Weights of a small image embedding model.
Data: trained on microscope photos of single blood and bone marrow cells, 48542 training examples, 32.7 epochs.
Rows from block 8 of a small image embedding model, named by matrix and row number. Rows with one number belong to one neuron. Each number is 128 + 32 x the weight over its row's rms, rounded and kept within 0 to 255. All counts start at 0.
After each neuron's rows are labels from the 100 images, of 14848, where the neuron reaches its highest value: "strongest on" is what is common among them. Only what is clearly more common there than usual is listed. The data: microscope photos of single blood and bone marrow cells. In brackets: how many of the 100, against the usual share in percent.
# fc1: MLP up (model.blocks.8.mlp.fc1.weight, 768x384), inputs 192-383
# fc2: MLP down (model.blocks.8.mlp.fc2.weight, 384x768, transposed), outputs 192-383

fc1.531 [ 98 167 172  98 124 137 146 139 176 126 113 125  89 112 115  59  83 184 144 163 119 109 108 116 124 150 158  83 134 114 108 199 125 195 162 131  64 111 159  84 123 193 141 103 124 131  68  89  91 105  75 117 160 133 163 101  86 100 133 136 166 111  86  99 140  64 129 113 121  77 110 145 118 109  87 141 100 123 139 105 157 143  72 117 132  85 109  80  88 152 152 173 143  75 122 116 140 129 129 120 109 111 177  90 120 157 163 130 161 107 133  75 113 130  99 140 136 162 154 116 128  94 136  88 107 158  55 111  44 109  86 156  74 103 167 178 109 157 127 107 103 112  82 140 110 108 170 152 109 102 124 121 178 112 168 123 161 100 120 134 197 112 128 173 123 108 154 116  87 116  93  88 103 157 104 176 118  63 160 122 107 139 154 119 145 119 195 145 123 105 118 197]
fc2.531 [122 173 137 186 136  80 150 140  92 107 132 148  87 116 100 164 123  92 119  48 116 189 139  99  60  72 120  62 158 156 212 109 147  69 124 119 123 157 117 101 141 114 105 124 150 124 121 129 149 103  72 186 143 148  47 175 107 182 102 122  80  93 146 171 151 167 117 126 112  98 137 143 125 168 162 125 110  87 110 139 151 146 142 161 147 161 180 109 170 152 119 188  72 138 128 139  71 143  90 124 147 117  97 133  88 126 148 157 121 110 126 108 193 138 200  85 124  60 104 122 136 109 106 130 126 131 154 139 124 160 130 186 136 171 153  34 144  63 106 132 122  80 119 106 105 152 112  90 103 135 108 140  61 160  90 171 144 186 114 135 130 158 146 104 102 135 169 138 195 122 121 136 121  84 164 131 126 144  94  81 116 128 133  96  80 122  89 140 105 127 114  95]
strongest on: cell type: lymphocyte (44 vs 15.2); cell type: artefact (25 vs 9.8)

fc1.529 [111 133 145 116 168 121 147 130 141  47 126 143 150 182  80  97 103 121  96 154  96 106  67 113 171  80  66 121 112 111 143  86  76 125 114 151 100 105 139 152  63 120  28 111 119  64 115 202  85 174  84 163 148 143 126 132 123 147 163 128 153 129 163 151 109 130 162 174 151 188 140 101 153 126 126 100  98  94  74 118 165 171  93 141  89 105  96 130 111 120 127 190 145  95 124 109 128 149  83 158 169 157 154  86 197 137 167 139 121 124 124  83 118 194  91 146 146  96 148 136  96 159 151  87 124 122  83 150 128 104 142 152 108 113  77 114 110 160 157 114  81 159 155 144 146  92  71 146  67  97 104 161 171 132 117 125 126 176 168 114 120 121 144 173  80 131  92 124 122 100 173 166 111  86 148 107 135 116  85  40 138 134 126 151 142 193 142 140 145 167  53 170]
fc2.529 [179 209 159 158 138 169 135 142 155  87 152 116 171  79 238 168 141 150 123 144  77  73 149 136 110  99  95 105 157 200 140 164 165 142  96 138 132 162 112 139 166  81 141 165 136 180 142  64 146  99  87 153 138  94 119  95 117 152 125 167 139  83 124 193 139 123  76 124  88 135 130 131 135 194 172 169  98 108 139 101 172  81 111 145 160 103 157 143 152 108 119  95 124  84  93 180  57 135 159 141 112 126  81 138  61 134  94 105 101 152 149 100 189 143 167 149 169 143  92  98  67  49 124 131  98 163 147 112 128 110  92 134 130 106 182 151 166 125  93 129 187  93 123  76 156 171 102 132 177 122 140  93  91 125 132 143 131 115 165 170 117 142 138  52 162 149 112 192 188 138  95 158 164 119 130 106 144 165 145 101 137 114 147 124  93  94 111 175 127  81 124 104]
strongest on: cell type: lymphocyte (44 vs 15.2)

fc1.375 [126 142 101 151 122 135 154 148  83 132 106 130 111  64 140 211 114 123 123 162  83  45 115 158  81 107 125  94 159 154 135 113 159 103 152 172 119 146 123 128  96 149 126 147 121 132  74 114 129 148  95  92 178 133 184 103 149 112 133  59 152 166 118 158 114 105 111 128 133 133 105 118 106 114 150 141 180 160 125 102 119  94 175  86  60 135 109 173 114 132 161 174 124  88  96 147 104 138 130  80 132  92  60 149 131 172  60 105 124 124 132 150 151 172 125  84 116  71 123 115 163 132 138 190 119  80  90 144  67 116 141 162 160 104 176 167 135  85 170 143  93 150 158 148 134  91  70  90 137 162  47 117 140 121 133 125 116 117 114  60 144 205 192 114 175 116 177 151 170  69 203 141 115 150 180  94 143 128 126 188 107 139 136 130 103 136 132 147 136  71 121 114]
fc2.375 [120 115 130 119  94 101 144 112 190 130  99 140 174 130  40  96 121  56 134 136  95 226 154 145 100 202 182 157 145 108 170 197  94 141 102 169 174 114 120 138 153 107  83  94 160  74 129 134 115  77 184 153 139 182 141 107 148 144 120 184 162 177 130 110 164 152 143 115 121 136 205 132 192 135 115 155  99 156 148 153 179 180  99 110 109  96 146 155 143 136 139 146 135 122 166 148 132 156 165 142 185  97 155  96 129 122  82 105 163 157  98 117  89 130 172 150 131 128 154 101 119  89 169 122 156 118 153 140 202 136 123  97 149 104 151  97  66 121  95 148  94 125  94  89 159 123  97 147 172 147 168 116 167 158 124 158 143 177  66 116 178 130 168 115  89 138 203  99 110 102 101 102 175 121 130  93 103 149 200 116 117 119  78 150 129  63 103 139 120 128 142 158]
strongest on: cell type: proerythroblast (25 vs 1.5)

fc1.74 [139 123 117 196 140 210 173 144  82 174 100 164  74 107 137 125 110 139 161 175 130 162  69 143 186 107 170  97 100 147 164  76 124 126  98 110 110  59 115  64 122  88  86 151 179  75 132  99  85 121 198  98 114 147 144  95 114  73 123 147 224 162 164 106 114 140 132 160 122 158 161 150 163  96 142  61 144 110 144 160 108 134 148 171 126 136 163 155 193 159 118 165 144 199  81 155 173  94 162  87 144 184  66 113 117 129 101 131 121 196  98 140 110 152 138 116 144 169 215 203 189 167 125  96 158 130  85 154 161 202 117 167 138  85 151 149 169 111 112 153  91  78 165 151 126 140  95  93 148 180  91 119  82 113 166 132  93 124 149 121 117  76 120  87 113 122 132 119 155  46 132 168 137 126 191 141  90 112 111 106 120 123 155  92 119 135 143  92 131 141 160 125]
fc2.74 [129 145  93 131 105 124 166 165 181 142 147  84 146 133 126  83 156 105  78  98 191  92 189 145  98  94 138  49  94 173 139 146 137 102 106 107 145 141 108  87 151 102 164  77  60 129 118 115 169 184 133  62 179 149  95  77 189  97 132 124 127 100 132 122 134 152 100  86 166 103 140 112 129 103 149 144 159  55 133 157 146 149 166 125 156 116 118 107 146 137 118 181  75 113 151 103 109 105 125 180 140 137 144 136 152 173 156 165  57 113 111 103  92 160  99 143  95 152 140 114  93 132 114 117 147 137 121 128 122  78 155 155 123 141 156  77 192  98 121 104 165 156 112 119 148  92  74 159 126 115 130  87  75 128  80 120 152 188 122 124 170 150 144 158 146  98 162 169  59 167 139  97 119 154 146  64 123 130 119 129 121 136 148 114 123 107  90 134 108 187 155  61]
strongest on: cell type: blast (25 vs 6.1)

fc1.340 [168  74 171  74 196 142 150 108 144 110 145 161 115 123 158 100 149 119  74  86  78 124 145  75 100 124 118 186 121 155 119  75 184 150 102 147 147  97 118 143 123 102 127 139 135 168 124 114 156 149 154 106 132  83 133  33 110 118  79 107 161 172 103 130 161 133 127 165 139 131 132 126 123 128 157 137 120 103  88 197 173 135 149 123 136  78 104  93 141 134 149 102 150 120 124 137 151 130 148  73 150  93 112 155  94 126  98 147 166 153 125  98 158 116 145 124 113 100  65 130  97 163  95 180 156 112 116 135  81 141 107  92 142 108 103 184 162 148 133 175 123 102 105  83 138 102  93  89 104 132 145 154 164 103  71 133  99 128  91 129 174 129 137  80 166 140  92  95 181 102 156 189 155 178 161  94 139 134  99 117  99 175 105 122 148 132 118 119  91 103 137 123]
fc2.340 [125 140 121 184  99 114 102 150  89 137 166 127 138 146 126 123 140 133 171 110 178 164 194  80 117 120 197  62 126 132 118 104 151 122  56  97 165 125 167 145 115 164 133 166 128 109 198 119 145 119 133 102  62 133 149 158 117  85 155 135 125 118 166  93  77 122 101 149 124 182 123  97 110  77  97 166 125 144 183 127 134 107 120  86 116 109  94 103 131 172 162 166 111 112 137  99  88 154 111 161  95 168 165 109 122 182 143 144 118 178 135  97 172 126 171 167 152 138 151 115 124  95 120 101 134 145  95 125 142 146 145  87 141 177  99 199 146 119 153  83 101 147  83 132 102 117  47 150 107 118 131 120  81 182 102 117 136 156 148 144 149  96 149 145 151 137  96 102 118  98 112 137 222 127  71 133  78 175 128  72 170 148 160 123 146 129 127  97 196 147 125 106]
strongest on: cell type: proerythroblast (27 vs 1.5)

fc1.241 [ 77  89 137 142 183 137 140 167 156  68 182 112  81  93 146 131 162 142 154  90 152  95 160 128 161  70 170 114 119 150 119  99  95 165 129  83 104 157 194 106 117 133  91  83 159 163 153  90 100 119 119 127 138  80 124 123 127 150 255 101 131  72 101 135 116 130 120 136 100  54 159 140  85 121 101  96 134  79 126 151 154 140 106 122 110  81 100 129 114 124 195 126 179 113 178 131 107 138 103  63 108 164 101  93 133 112 138 110 154 149 173 109 119 144 177 138 133 117 110 140 157 117  95 179 160 152 132 107 117 123 185 121 143 159 159 152  70 142  89 127 111 118 157 192 160 127 179 183 149  81 115 121  76  90 164 120 128 174 130 111 164  87 178 128  86  52 186 118 181 105 120  87 162 102 142 152 144 161 174 163 108 129 112 119 103  71 111 133 134 164  72 185]
fc2.241 [128 194 123 106  79 131 156 157 101  92 118  93 148  98 114 101  95 131  88 195 160 107 114 145 108 136  92  93 152 135 129 115 192 125 122 138 165 122 102 136 101 126 124 112 110 121 137 148 102 141 111 153 141 130  63 154 143 205  58 160 125 202  97 181 134  96  89 116 153 121 110 166 114 145 164 178 143 109 152  97 147  93 180 111 118 166 156 108 115 117 139 172 136 106 175 153  95 140 168 150 140 119 133 162 104 137 186 116 129  88 173  99  85 122 134 111 204 132 167  95 121  59 139 168 118 121 141  94 104  74 103 152 173 159 156 103 131 132 141 148 109 102  92 147 173 147  26  64 119  78 132 170 148 130 141 115  97 212 170 129 129 166 123 104 105 142 118 106 158 131 166 176 161 144 102 114 119 129  85 108  92 128 141  91 185 127  78 135 156  98 158 160]
strongest on: cell type: erythroblast (47 vs 14.3)

fc1.630 [136  92 107 157 164 101 150  99 141 111 105 166 122 126 157 135 134  77 108  92 115 150 128 121 127 122 152  82 102 144 138 149  93 108 135  71 157  83 181 164 157 106 133 145 134 140 166  88 154 152  88 113  69 128 127  52 115 182 143  73 215 161 134 112 128 173 100 154 108 103 117 134  73 124 173 118 153 141 199 145  93 193 123 112 139 135 183 122 106 129 148 139 131 144  90 134  96 109  55 184  79 114  97 104 138 105 150  84 151  94 130 115 147 109 148 129 124 117 165 128 130 137 110 147  94 106 174 116 180 133 123 130  83 130 107 140 147 180 118 118 135 106 117 140 106 125 148 155 101 155 119 121 132 202 161 134 143 107 123 140 121 134 156 150 128 132 145 119 106 165 115 145 159 160 173 127 156  76 180 169 204 117 141 169 177  61 188 125  81 156 156 171]
fc2.630 [ 82 133 160 117 171 130 116 199 125  93 120 119  85 161 135 138 128 130 175 124  80 128  78 117 143 200 143  92 109 159 105 196  88 128 127 110 181 150 125 110 138  86  63 158 139 148 125 106 187 120  88 157 138 140 157 105 119  76 138  83 127 100 139 136 154 113 167 141 159 122 118 108 144 136 140 134 123 119  96 170 160 139 200  89 124  72 103 116  87 173 124 164  89  96 159  99 134 108 119 159  92 157 194 101 175 189  72 168 208 118 111 119 151 155 175 177  59  84 134 164  84  82 131 169 108 154 130 158 121 125 130 134 123 194 109 127 122 153 114 152 126  36 107  96 145  98 150  96 143 108 119 150  72 129 172 125 111 135 154 170 122 165 145 128 125 154 202  96 102 177 125 157  90  54  81 126 123 186 100 101  69  65 163 119 111 147 115  95 144 135 117 119]
strongest on: cell type: erythroblast (34 vs 14.3)

fc1.355 [102 116 108 159 133 113 137 141 109  62 154 129  96 181 117 170 141 128 140 131 163  65  71 114 133 124  99 175 161 154 165 108  98 159 141 164 147 129  80 152 142  72 141 130 175  50 169 163  93 145  81 134 136 158  95 129  87 101  49 104 165  75 134 107 147 112  78 106 140 114 136 123  87 122 136 136 199 153 154 146  96 136 125 135 133 116 154 133 135 152 190 131 163 151 153 149 148 129  97 123 162 172  85 142 151 140 151 133  96 143  87  82 109  88 156 139  61 129 146 176  98 110 148 153  79 127 119 176 121  91  76 102 139  89  87  95  73  90 192  83 153 147 102  95 186 140  99 129 127 120 143 161  88 163 108 127  96 131 159 106 134  68 123  95 104 110 123 134  89  63 105  75 143 199 117 118 139 108 185 117  98 109 134 102  98 120 103  72 107 156 152  90]
fc2.355 [137 108 142 132 124 147 133 154 135 163 118 121 105 130  92 119 109 155 131 128 138 168 114 103 130 164 163 148 141 152 111 139 108 108 190 117  63 141 123 121  85 157 100  16 172 141  75 105 110 149 136 127 107 125 105 128 146 143 144 175 152 156 110  95  89 145 107 179  83 191 169 115 134 153 131 109 147 111 100 102 128 102 130 171  99 118  73 179  96 135  57 180 118 163 108 153 139 111 111 101  93 158 111 116 123 167 101  91 120 111  99 119 127 143 134  98 124 138 120 131 134 173 107 179 142 161  95 151 154 193 150 154 111 155 141 101 134 145 144 190  67 134 131 119 122 167 174 112 154 154 146 179 123 114 132 139 173 173 125 158 138 150 111 219 128 122 152 111 104 190 145 163 120 136 132 145  80 105 182 117  77 165  95 135 141  86 139 151 142 104 124 101]
strongest on: smear: peripheral blood (100 vs 16.2); cell type: segmented neutrophil (53 vs 20)

fc1.369 [ 96 149 162 166 105  65 129 175 135 134 127 130  29  93 191 191  98 135 140 159 168 113 132 186 165 130  83 128  63 132 131 116 125 124 112 108 183  92 163 111 101 173 195 132 132 177 139  94  68 108 195  91 117 117 138 153 137 133 109 132 120 138 140 103 109 148 136  85 185 193 111 138 150 136 170 143 157 149 127 167  91 133 122 109  83 110 136  74  94 133 111 116 110 130 153 107 112 165 114  47 126  95 135 111 160 103 134 150 115 186 127 103 133 123 114 119 127 161 119 157  97 104  53 128  91  88 172 122  64 162 149 164 150 113  81  56 125 135 102  97 127 110  93 150 142 123 164  93 160 148 217  98  75 138 146 117 120  99 115 138 146 142 130 137 163 119 121 101  90 142  94 155  87  90 156 217 108 125 192 174 202 129 122  79 142 183 180 175  97 137  65  76]
fc2.369 [185 160 135 158 156 178 199 118  85 131 185 211 185 116  98 142 123 121  98 140 108 161 108  98  88 116 184 125  96  92 138 109  86 140 122 143  87 150  80 116  74 162  87 119 111 131 121 107 155 117 113 145 143 140 109  85 114 144  68 131 101 109 135 132 131 134 156 142 112 133 167 122 165 104 114 114 135 138 136 172  85 123 135 143 140 194 121 165 193  83 121 157 121 144 118 140 143 110  81  98 118 125  83  80  77 103 149 121 126 129  76 146 114 110 166 119  98 119 142 115 198 159 164 126  75 135 108 141  81 152 166  80 102 178 180 124 108 196 158  78 103 104 124 127 141 113 147 141 137 139 159  95 161 179 120 114 174 160  73 115 126 143 149 126 169 172 161 149 150 111  61  37 167 130  35 142 131  86 170 142 112 161 119 119 120  92 135 100  84  92 137  77]
strongest on: smear: peripheral blood (100 vs 16.2)

fc1.555 [169  93  80 136 189 142 185 104 134  79 106 111 138 188  94 129  90 165 139 119 154 144  77 126 137 154 134 121 115 106 114 127 129 215 116  98 139 112 105 114 176 159 115 127 123 113 129 110 148 180 129 155 170 157 134  71 102 102  94 110 168 137 177  77 156 145 135 120  76  79 125  89 119 132 131  98 125 131  82  47 146 105  78 166 143 126 119 129 118 113 115 132 101 125 133 138 134 171 144 130  82 103 141 182  98 161 109 119  65 101 110  66 165 172 146 120  80 135  74 134 166  98 193 120 109 116 115 103 145 117 123 125  86 102 178 108 164 113  94 128  90  71 134 123 161 160 124 146 140  71  82 125  97 107 142 133  78 197 156 104 185 131  84  97 110 135 144 154  94 172 145 148 149  94 124 116  96 163  70  82  57 142 134 161  91 115 142 142 132 131 143 150]
fc2.555 [144 180 173 159 127 127 121  93 134 133 156 156 152 153  87  99 152 155 131 125  96  69 167 159 121  82  73  87 101 119 133  95 110  92 150 108 126  84 105 163  75 116  50 129 109 144 115 118 146  72 151  91 155 122 177 145 209 167 182  76 147 124 153 166 145 144 166 121 158 135 131 162 153 121  96 143  98  88 126 159  88 129 130 152 126 169  80 166 116 113 144  91  83 105 100 159 116  91 126 156 117  97 190 112 159 123 111 120 200 125 102  90 120 153 147 153 107 106 129 145 138 128 160 143 127  84 129  89 131  71 135 145 109 112 121 140 132 126 127 159 147 152  69 113 106 152 189 141 148  90 137 157 100 122 165 147 190 248 133  92  99  75 135 105 161  48 144 177 171 160 137 105 168  97 104 101 125 113  92 127  89 131  93 141 168 193 145 138 113 111 147 121]
strongest on: cell type: artefact (30 vs 9.8)

fc1.254 [135 181 170  84 160 111  70 112 165 151 108 124 114  37 140  94  81 146 199 147 171  91 105 156 128 149 105 173 184 131 154 154 132  93 154 170 134  81  47  68 203 157 147 119 131 160 107 124  74 126 134 131 150 189 137 189  87 160 126 143 143 110  98  83 155 147  81 141 156 135 108 167 104 142  98 151 136 126 190 129 126 116  83 142  69 147  96 147 148 111 128 168 111 151 150 151 132  97 125 140  74 140 117 103 134 170 118 122 156  43  94  97 153 114 131 101 125 125  22 141 101 158 143 176 140 122 157 114 149 158 113 128 156 130 115 175 137 166 128 129 131 100  78  83 168 114  62 138 123 183 160 148 114 125 153 117 172 127 116  95 133 183  96 157 136  92 121  88 141 120 164 163 105 142 173 164 146  67  86  53 121 111 127  91 183 183 134  78 125  87  96 142]
fc2.254 [141  93 135 136 164 154 113 148 126 149 157 155 118 175  71 151 116 138  75  59 155 141 137  51 145  75 110 133  63 137 156 168  88 125 117  79 124 113 140 163 141 131  46 152 132  97  54 205 184  82 171  97 108 164 130 183 141 143 174 123 174  63 145 155 149 152 151 120 128 109 113 149  83 107  79  99  43 155 125  97 103 118 100 167 121  79  74 163 127 123 130 173  61 170 121  96 130 155 117 103 151  82 153  93 146 103  86 143 164 137  89 116  99 168 153 175 136 148 116 157 183  81 112  90 108 123  64 154 143  35 168 160 153 171 119 116 118 100 170  92 108 114 142 180 110 114 159 160 115 130  64 132 168 134 118 132  92 162 137 107 143 123 164  87 102 167 146 143 134 179 116 143 100 107 127 136 153 152 119  52 140 117 179 142 116 149 163 162 145  88 124 171]
strongest on: cell type: erythroblast (37 vs 14.3)

fc1.269 [122 144 106  79 158 135 133 128 119 144 121 136  78 134  74  73 145 134  43 127 135 138  85 152 116 126 138 165 151 177  94 107 192  90 129 140  79 138 116 172 140 188 160  90 122 165 123 129 164 165 138  61 127  62 119 106 162 169  82 190 120 188  86 137  91 182 178  97 180 140 168 153 139 123 169 159 160 188 107 110 125 149 135 101 104 113 163 195 159 157 177 129 214 185 100 125  70 164 129 113 190  88 160  96  80  64 106 122 159 161 158 158 144 152 144 131  98 174 115 160 137 108 131 142 166  97 154 149 152 125 146 127 165 142 140 167  93  91  75 139 131 130 163 113 154 157 171 186  91 102 129 111 164 137 144 120 123 178 204 131 161 164 131 135 145  60 163 150 125 161 159 134  41  93 149 140 140 108 159 109  91  68 158  95 124 142 102  75 154 127 126 101]
fc2.269 [132 127 178 118 160 176  91 130 136 123 170 139 150 192  53 105 104 120 146 162  86 117 147  70 150 144 139 191 111 140 140  73 102 154 165 147 118 126  83 149 150 107 157 122 127 111  66 157 143  94 147  96 129 154 158 164  91 208 147 137 140 159  94  97 156 157 104 112 166 109 139 187 136  88 160 149  67  80  78 165  83 150  58 130 156 132 147 122 134 154  86  96 111 129 142 119 125 114 154 155 100 185  93 133 127 146 186 132 153 128 159  95 146  89 101 157 118 135 153 124 141 128 179 150  97 142  26 129  82 132 127 111 121  96 101 150 153 122 118 117 120 103 172 150 114 157 122  99  90 153 141 132 100 105 104  77 151  88  61 156 149 169  78 147 144 182 120  37 108 103 178  75 155 114 177 136  94 120  74 176 113 153 102 175 151 138 115 127 119 111 117 108]
strongest on: cell type: blast (27 vs 6.1)

fc1.288 [ 96 135  70 143 180 173 105 100 104 152 150 183 193 138 131  56  64 142  94 151 159 143 182  94  70 168 110  76 145 176 182 115  74 144 176 126  97 152  94 151 136 131 120 144 137  87 170 137 150 147 116 147 135 121  86 146 106 137  68 112 129 174 170 116 139  87 110 144 157 185 106 101 151 153 184 145 132 130  87  86 185 133 141 160 127 143  85 170 133 141 137 137 146  75 133 127 107 139 167 130 136  81 115 159 147  88 140 103  68 179 141 141 103 128 135 169 172 168 110 109 176 184 130  99 110 130 168 106 101 132 182 177 145 131 113 160 126 118  83 149 106 110 149  74 161 112 153  89  86 166 173 129 108  58 145  82 143 125 135 153 148 144 118 215  95 118 121  82  55 170 119 157  71 140 146 114 127 140 140 133 145 175  92 126 105 153  37  53  99 112 124  71]
fc2.288 [157 111 136  89 105  80 142 166 161 119  82 189 162 135 141 150  91  88  89 187 105 133 119 127 166 140  60 175 129 132 154 145 141 137 196 146 100 142  94 197  92 121 145 159 187 135  93 124 154  95 160 138 131 102 125  61  93 131 148  60 108  63 109  96 128 152 176 155 165  64  97 148 118  84 185  95 130 151 134 153 162 186  74 112 140 126 164 140 148 113 152 111 135 124 131 127 110  79 149 122 164 175 109  70 121 172 144 132 142 135 107  95  76 115  76  60  45 134 152 118 150 128 157 148 152 130 133 126 141 140 101 124 153 108 119 104  85 145 108 142 158 175  61 119 151 159 182 136 112 174 175 174 119 165 105 120 107 109 150 152 116 122 157 135 162 110 115 170 130  97 100 121 120 190 135 114  79  89 139 114 111 100  83 165 210  97 109 206  92 149  97 150]
strongest on: smear: peripheral blood (99 vs 16.2); cell type: platelet (25 vs 1.1)

fc1.271 [105  99 131 133  99 190 119 159  74 131 163 136 149 104 133 176 192 117  97 140 215 151 210 134 175 143 115 125 138  84 111  98 128 116 168 142 149 132  98 176 159 121  56  98 169 132  95 114 133 146 102  81 172 109 174 120 111 100 128  75 182 142 156 141 167 136 135 185 143 175  91 159  86 133 151 160 136 139 165 129 142  92  83 186 141 146  95 127  91 174 150  79 146 126 131 162 166 115  87 133 141 126 139 108 141 161 168  86 161  61 155 119 108 179 131 169 147  84 163 122 128 131  79 107  93 117 166 169 158  69 200 123 182  88 125 155 118 163 136 136 121 144 155  98  94  89 166 118 103 113  88 120 142 129 165 104 121  85 136 126 120 201 178 123 106 120 110 147 169 142  58 139 158 121  94 120 131 123  73  67 102 119 116 198 123 118 167 130  56 133 110 135]
fc2.271 [ 65 192 118 136 154 130 114 206 102 169 125 156 141 109 122 140 142 137 120 132 115 142 130 115 179  71 155 166 160 108 170 114  99 181 106 124 134  87 139  70 110 106  94 159 113 101 100 122 146  43  77 239 135 160  60 173 170  72 162 178 135  97 196 199 165 139 121 148 107 118 136  70 127 192 115 146  93 141 122 138 117 112  59 111 128  94 145 141 112 116 123 108 128 122  61 103 115 111 164 158 153 123 178 130 190 148  76 112 159 163 157 138 104 145 100 138 129 123 112 182 159 125 168 109 161 162 126 169 105 163  93  66  81 125 159  86  92 141  92  93 140 118 148 183 142 104 148 106 110 102 145 171 134 142 135  91 108 129 101 154  84  96 167 128 130 160  79 140 174 142 115 163 169 165  97  99 131 185  69 187 152  86 133 108 185 114 111 131 131 111 120 120]
strongest on: cell type: erythroblast (37 vs 14.3)

fc1.483 [116 131 126 114 146 157 118  93 145  66 150  99 127 169  89 132 142 139 192 151 128 158  83  88 155 197 160  95  89 122 128 143 168  49 105  94 131 150  99 114 163 124 175 129 128 162 164 109 122 125 119  83 104  93 178 162 122  73 167  78  39 122  92 145 155 140 116 109 113  92 164 111 150  85 136 154 104 134 135 129 100 141 150 112 108 173  56 106  98 137  82  82 118 101  80 118 149 151 138  96 138 129 158 139 182 109 179  84  53  99 187 127  87 137 127 171 118 116 133 129 108 126 128 109  97 161 136 147  57 143  89 104 210 121 132  80  97 190 144 153 134 193 136 181 101  72  90  77 130 148 145 134 140 177  95 187  94 141 125 109 119 110 106  75 181 120 108 129 114 145 144 126 131 128 150 158 106 123 119  72 128 165 131 142 138 119 129 109  95 183  82 109]
fc2.483 [148 162 154  93 121 120 109 105 109 123 132  84 176 108 137  90 116 139  76 100 106 114  95 139 108 167  69 174 204 105 163 141  99 123 162 168 125  65 165  97 113 130  62 101 168 199 100 102  81 137  44  78 121  86 119 121 112 223 141 148 125 106 147  60  81 133 161 137 100 135 123 129 153 176 170 102 153  98  96 128 151 147 156 117 109 171 124 157 118 116 135  84 126  84 137 104  84 153 123  70  80 154 108 136  91 100 173 109 197 101 132 114 148 112 161  73 151  51  99 154 125 149 172 132 146 124 117 139 150  88 127 141 122  73 160 148 148 145 122  79 130 116 168 129 119 161 225  99 171  78 116 160 151  88 112  83 149 147  90 101 138 180 138 132 142 139 112 159 163  99 169 153 100  62 146 154 120  77  90 131  82  79 187 132 141 151 109 164 187 124 156 109]
strongest on: cell type: artefact (25 vs 9.8)

fc1.641 [154  82  69 102 108 128 125 193 102 182 127 119 123  90 143 150  78 100 107  79 109 104 157 136 126 104 179 152 157 254  86 126 165 160 139 124 139  76 143 129 110 114 129  90 129  94 146 118 166  94 116  86 198 185 166 147  98 173 112  92  85  76 112 126 122 133 126  92 112  32 143 104 182 172 133  92 168 147 141  91 193 121 221  70  70 125 103  89 122 136 202 142 196 118 149 163 118 121  86  98 126  92  57 176  69 127 168  91 151 124 161 152 118  64 124 145 121  98 126 120 116 141 141 129 152 142 122 131 141 120  97 143 132  97 142  63  83 141 158 130 154 151 159  95 123 110  53 115 149 141 168  60 117 130 124 137 172 105 154 161 116 154 158 143 127  96  82 148 113 157  70 106  96 140 117 146 106 116 156 109  94  97 137 136 137 121 134 100 154  82 137 159]
fc2.641 [ 81 118 103 153 154 107 162  96 111 146 125 145 104  99 143  80 104 141 123 175 125 129 149 145  96 156 144  88 116 129  84 142 126 102 145 170 113 141 110 128 185 102 182 105 111 112 110 183  96 120 123 109 122 103 166 130 122 142  94 104 118 114 113 157  98 164  90 137  75 154 116  85 142 156 126 117 177  89 119 176  83 205 136 106 119 140  87 115 153 179 158  67  80 203 174 112 174 142 143 171 135  40 137 117 154 166 155 113 112 144 116 120 149 149  95 105 128 212 192 110  88 112  99 148 131  82 141 114 158 160 114 106 118 124 189 137  79 195 150 140 163 118 110  86 189 112 134 116 115 159 109 123  75 163 122 100 118 190  81 156 196  95 120 109 121 125 168  47  95 127  71  94 129 125 133 126 135 130  99 118 164 110  77 140  78 127 147 145  84 128 136  91]
strongest on: smear: peripheral blood (100 vs 16.2); cell type: myeloblast (33 vs 1.9)

fc1.646 [136 124 143 154 166 158 160 125 155  76 123 123 140 152 141  98 171 138 111 120 128  67 147 132 115 163  66 169  91 102 111 144 120 126 236 148 108 166 127 152 178  83 117 118 152  90 110  61  95  58  98 106 199  77 185 170 209 117  58 151 143 206 138 165 113 145 175 147 132 120 102 128  63  79 137 185 146 186  79 169 177 162 163 121 142 153 108 110 141 134 159 152 145 123  87  98 163 121 104 187 133 133 199 118 149  83 161 109  81 114 124 117 168 103 168 154 116  68  98 121 115 197 129 172 128 132 131 106 132  91 117 117  81  98  85 192  98 161 168 134  92 131 192 179 176 111 131 165  57 116 112 141 146 142 122 131 141  62 139  77 173 141 136 207 134 135 110 175 104  96 102 186 125 151 132 131 137 136 178  87 161 166 108 175 124 139 143 107 129 140 154 112]
fc2.646 [174 135 168  87 165 119  73 122 119 184 142 184 126 140  78 118 110 132 154 133 107 112 145 197 194 104 126 148 118 105 141 136 107 150 114  89 179  97 128 168 173 134 117  95 117 170 143 187 160 150 130 186  64  88 135  92 108 148 102 190 198 168 135 103  70 132 151  93 163 166 167 161 157 105  84  96 132 130 185 110  83 128 104 160 152 138 137  83 118 113 113 105 152 122  69 166  91 134 151 186 115  96 101 100  59 129 154 142  45 154 147 107 120 126 128 160 148 108 111 167 168  77 128 133 157 104 114 113 127 101 143 112 155 122 137 109 115  72  90 153  97 166 106 109 163 137 111 120 157 121 120 124 179  58 143 116 129 110 160 117 162 135  86 141 152 202 130 146 132 154  67 125 115 108 104 138  91  88 104 101 136 117 177 102 171  98 148 189  91 140 140 115]
strongest on: cell type: blast (25 vs 6.1)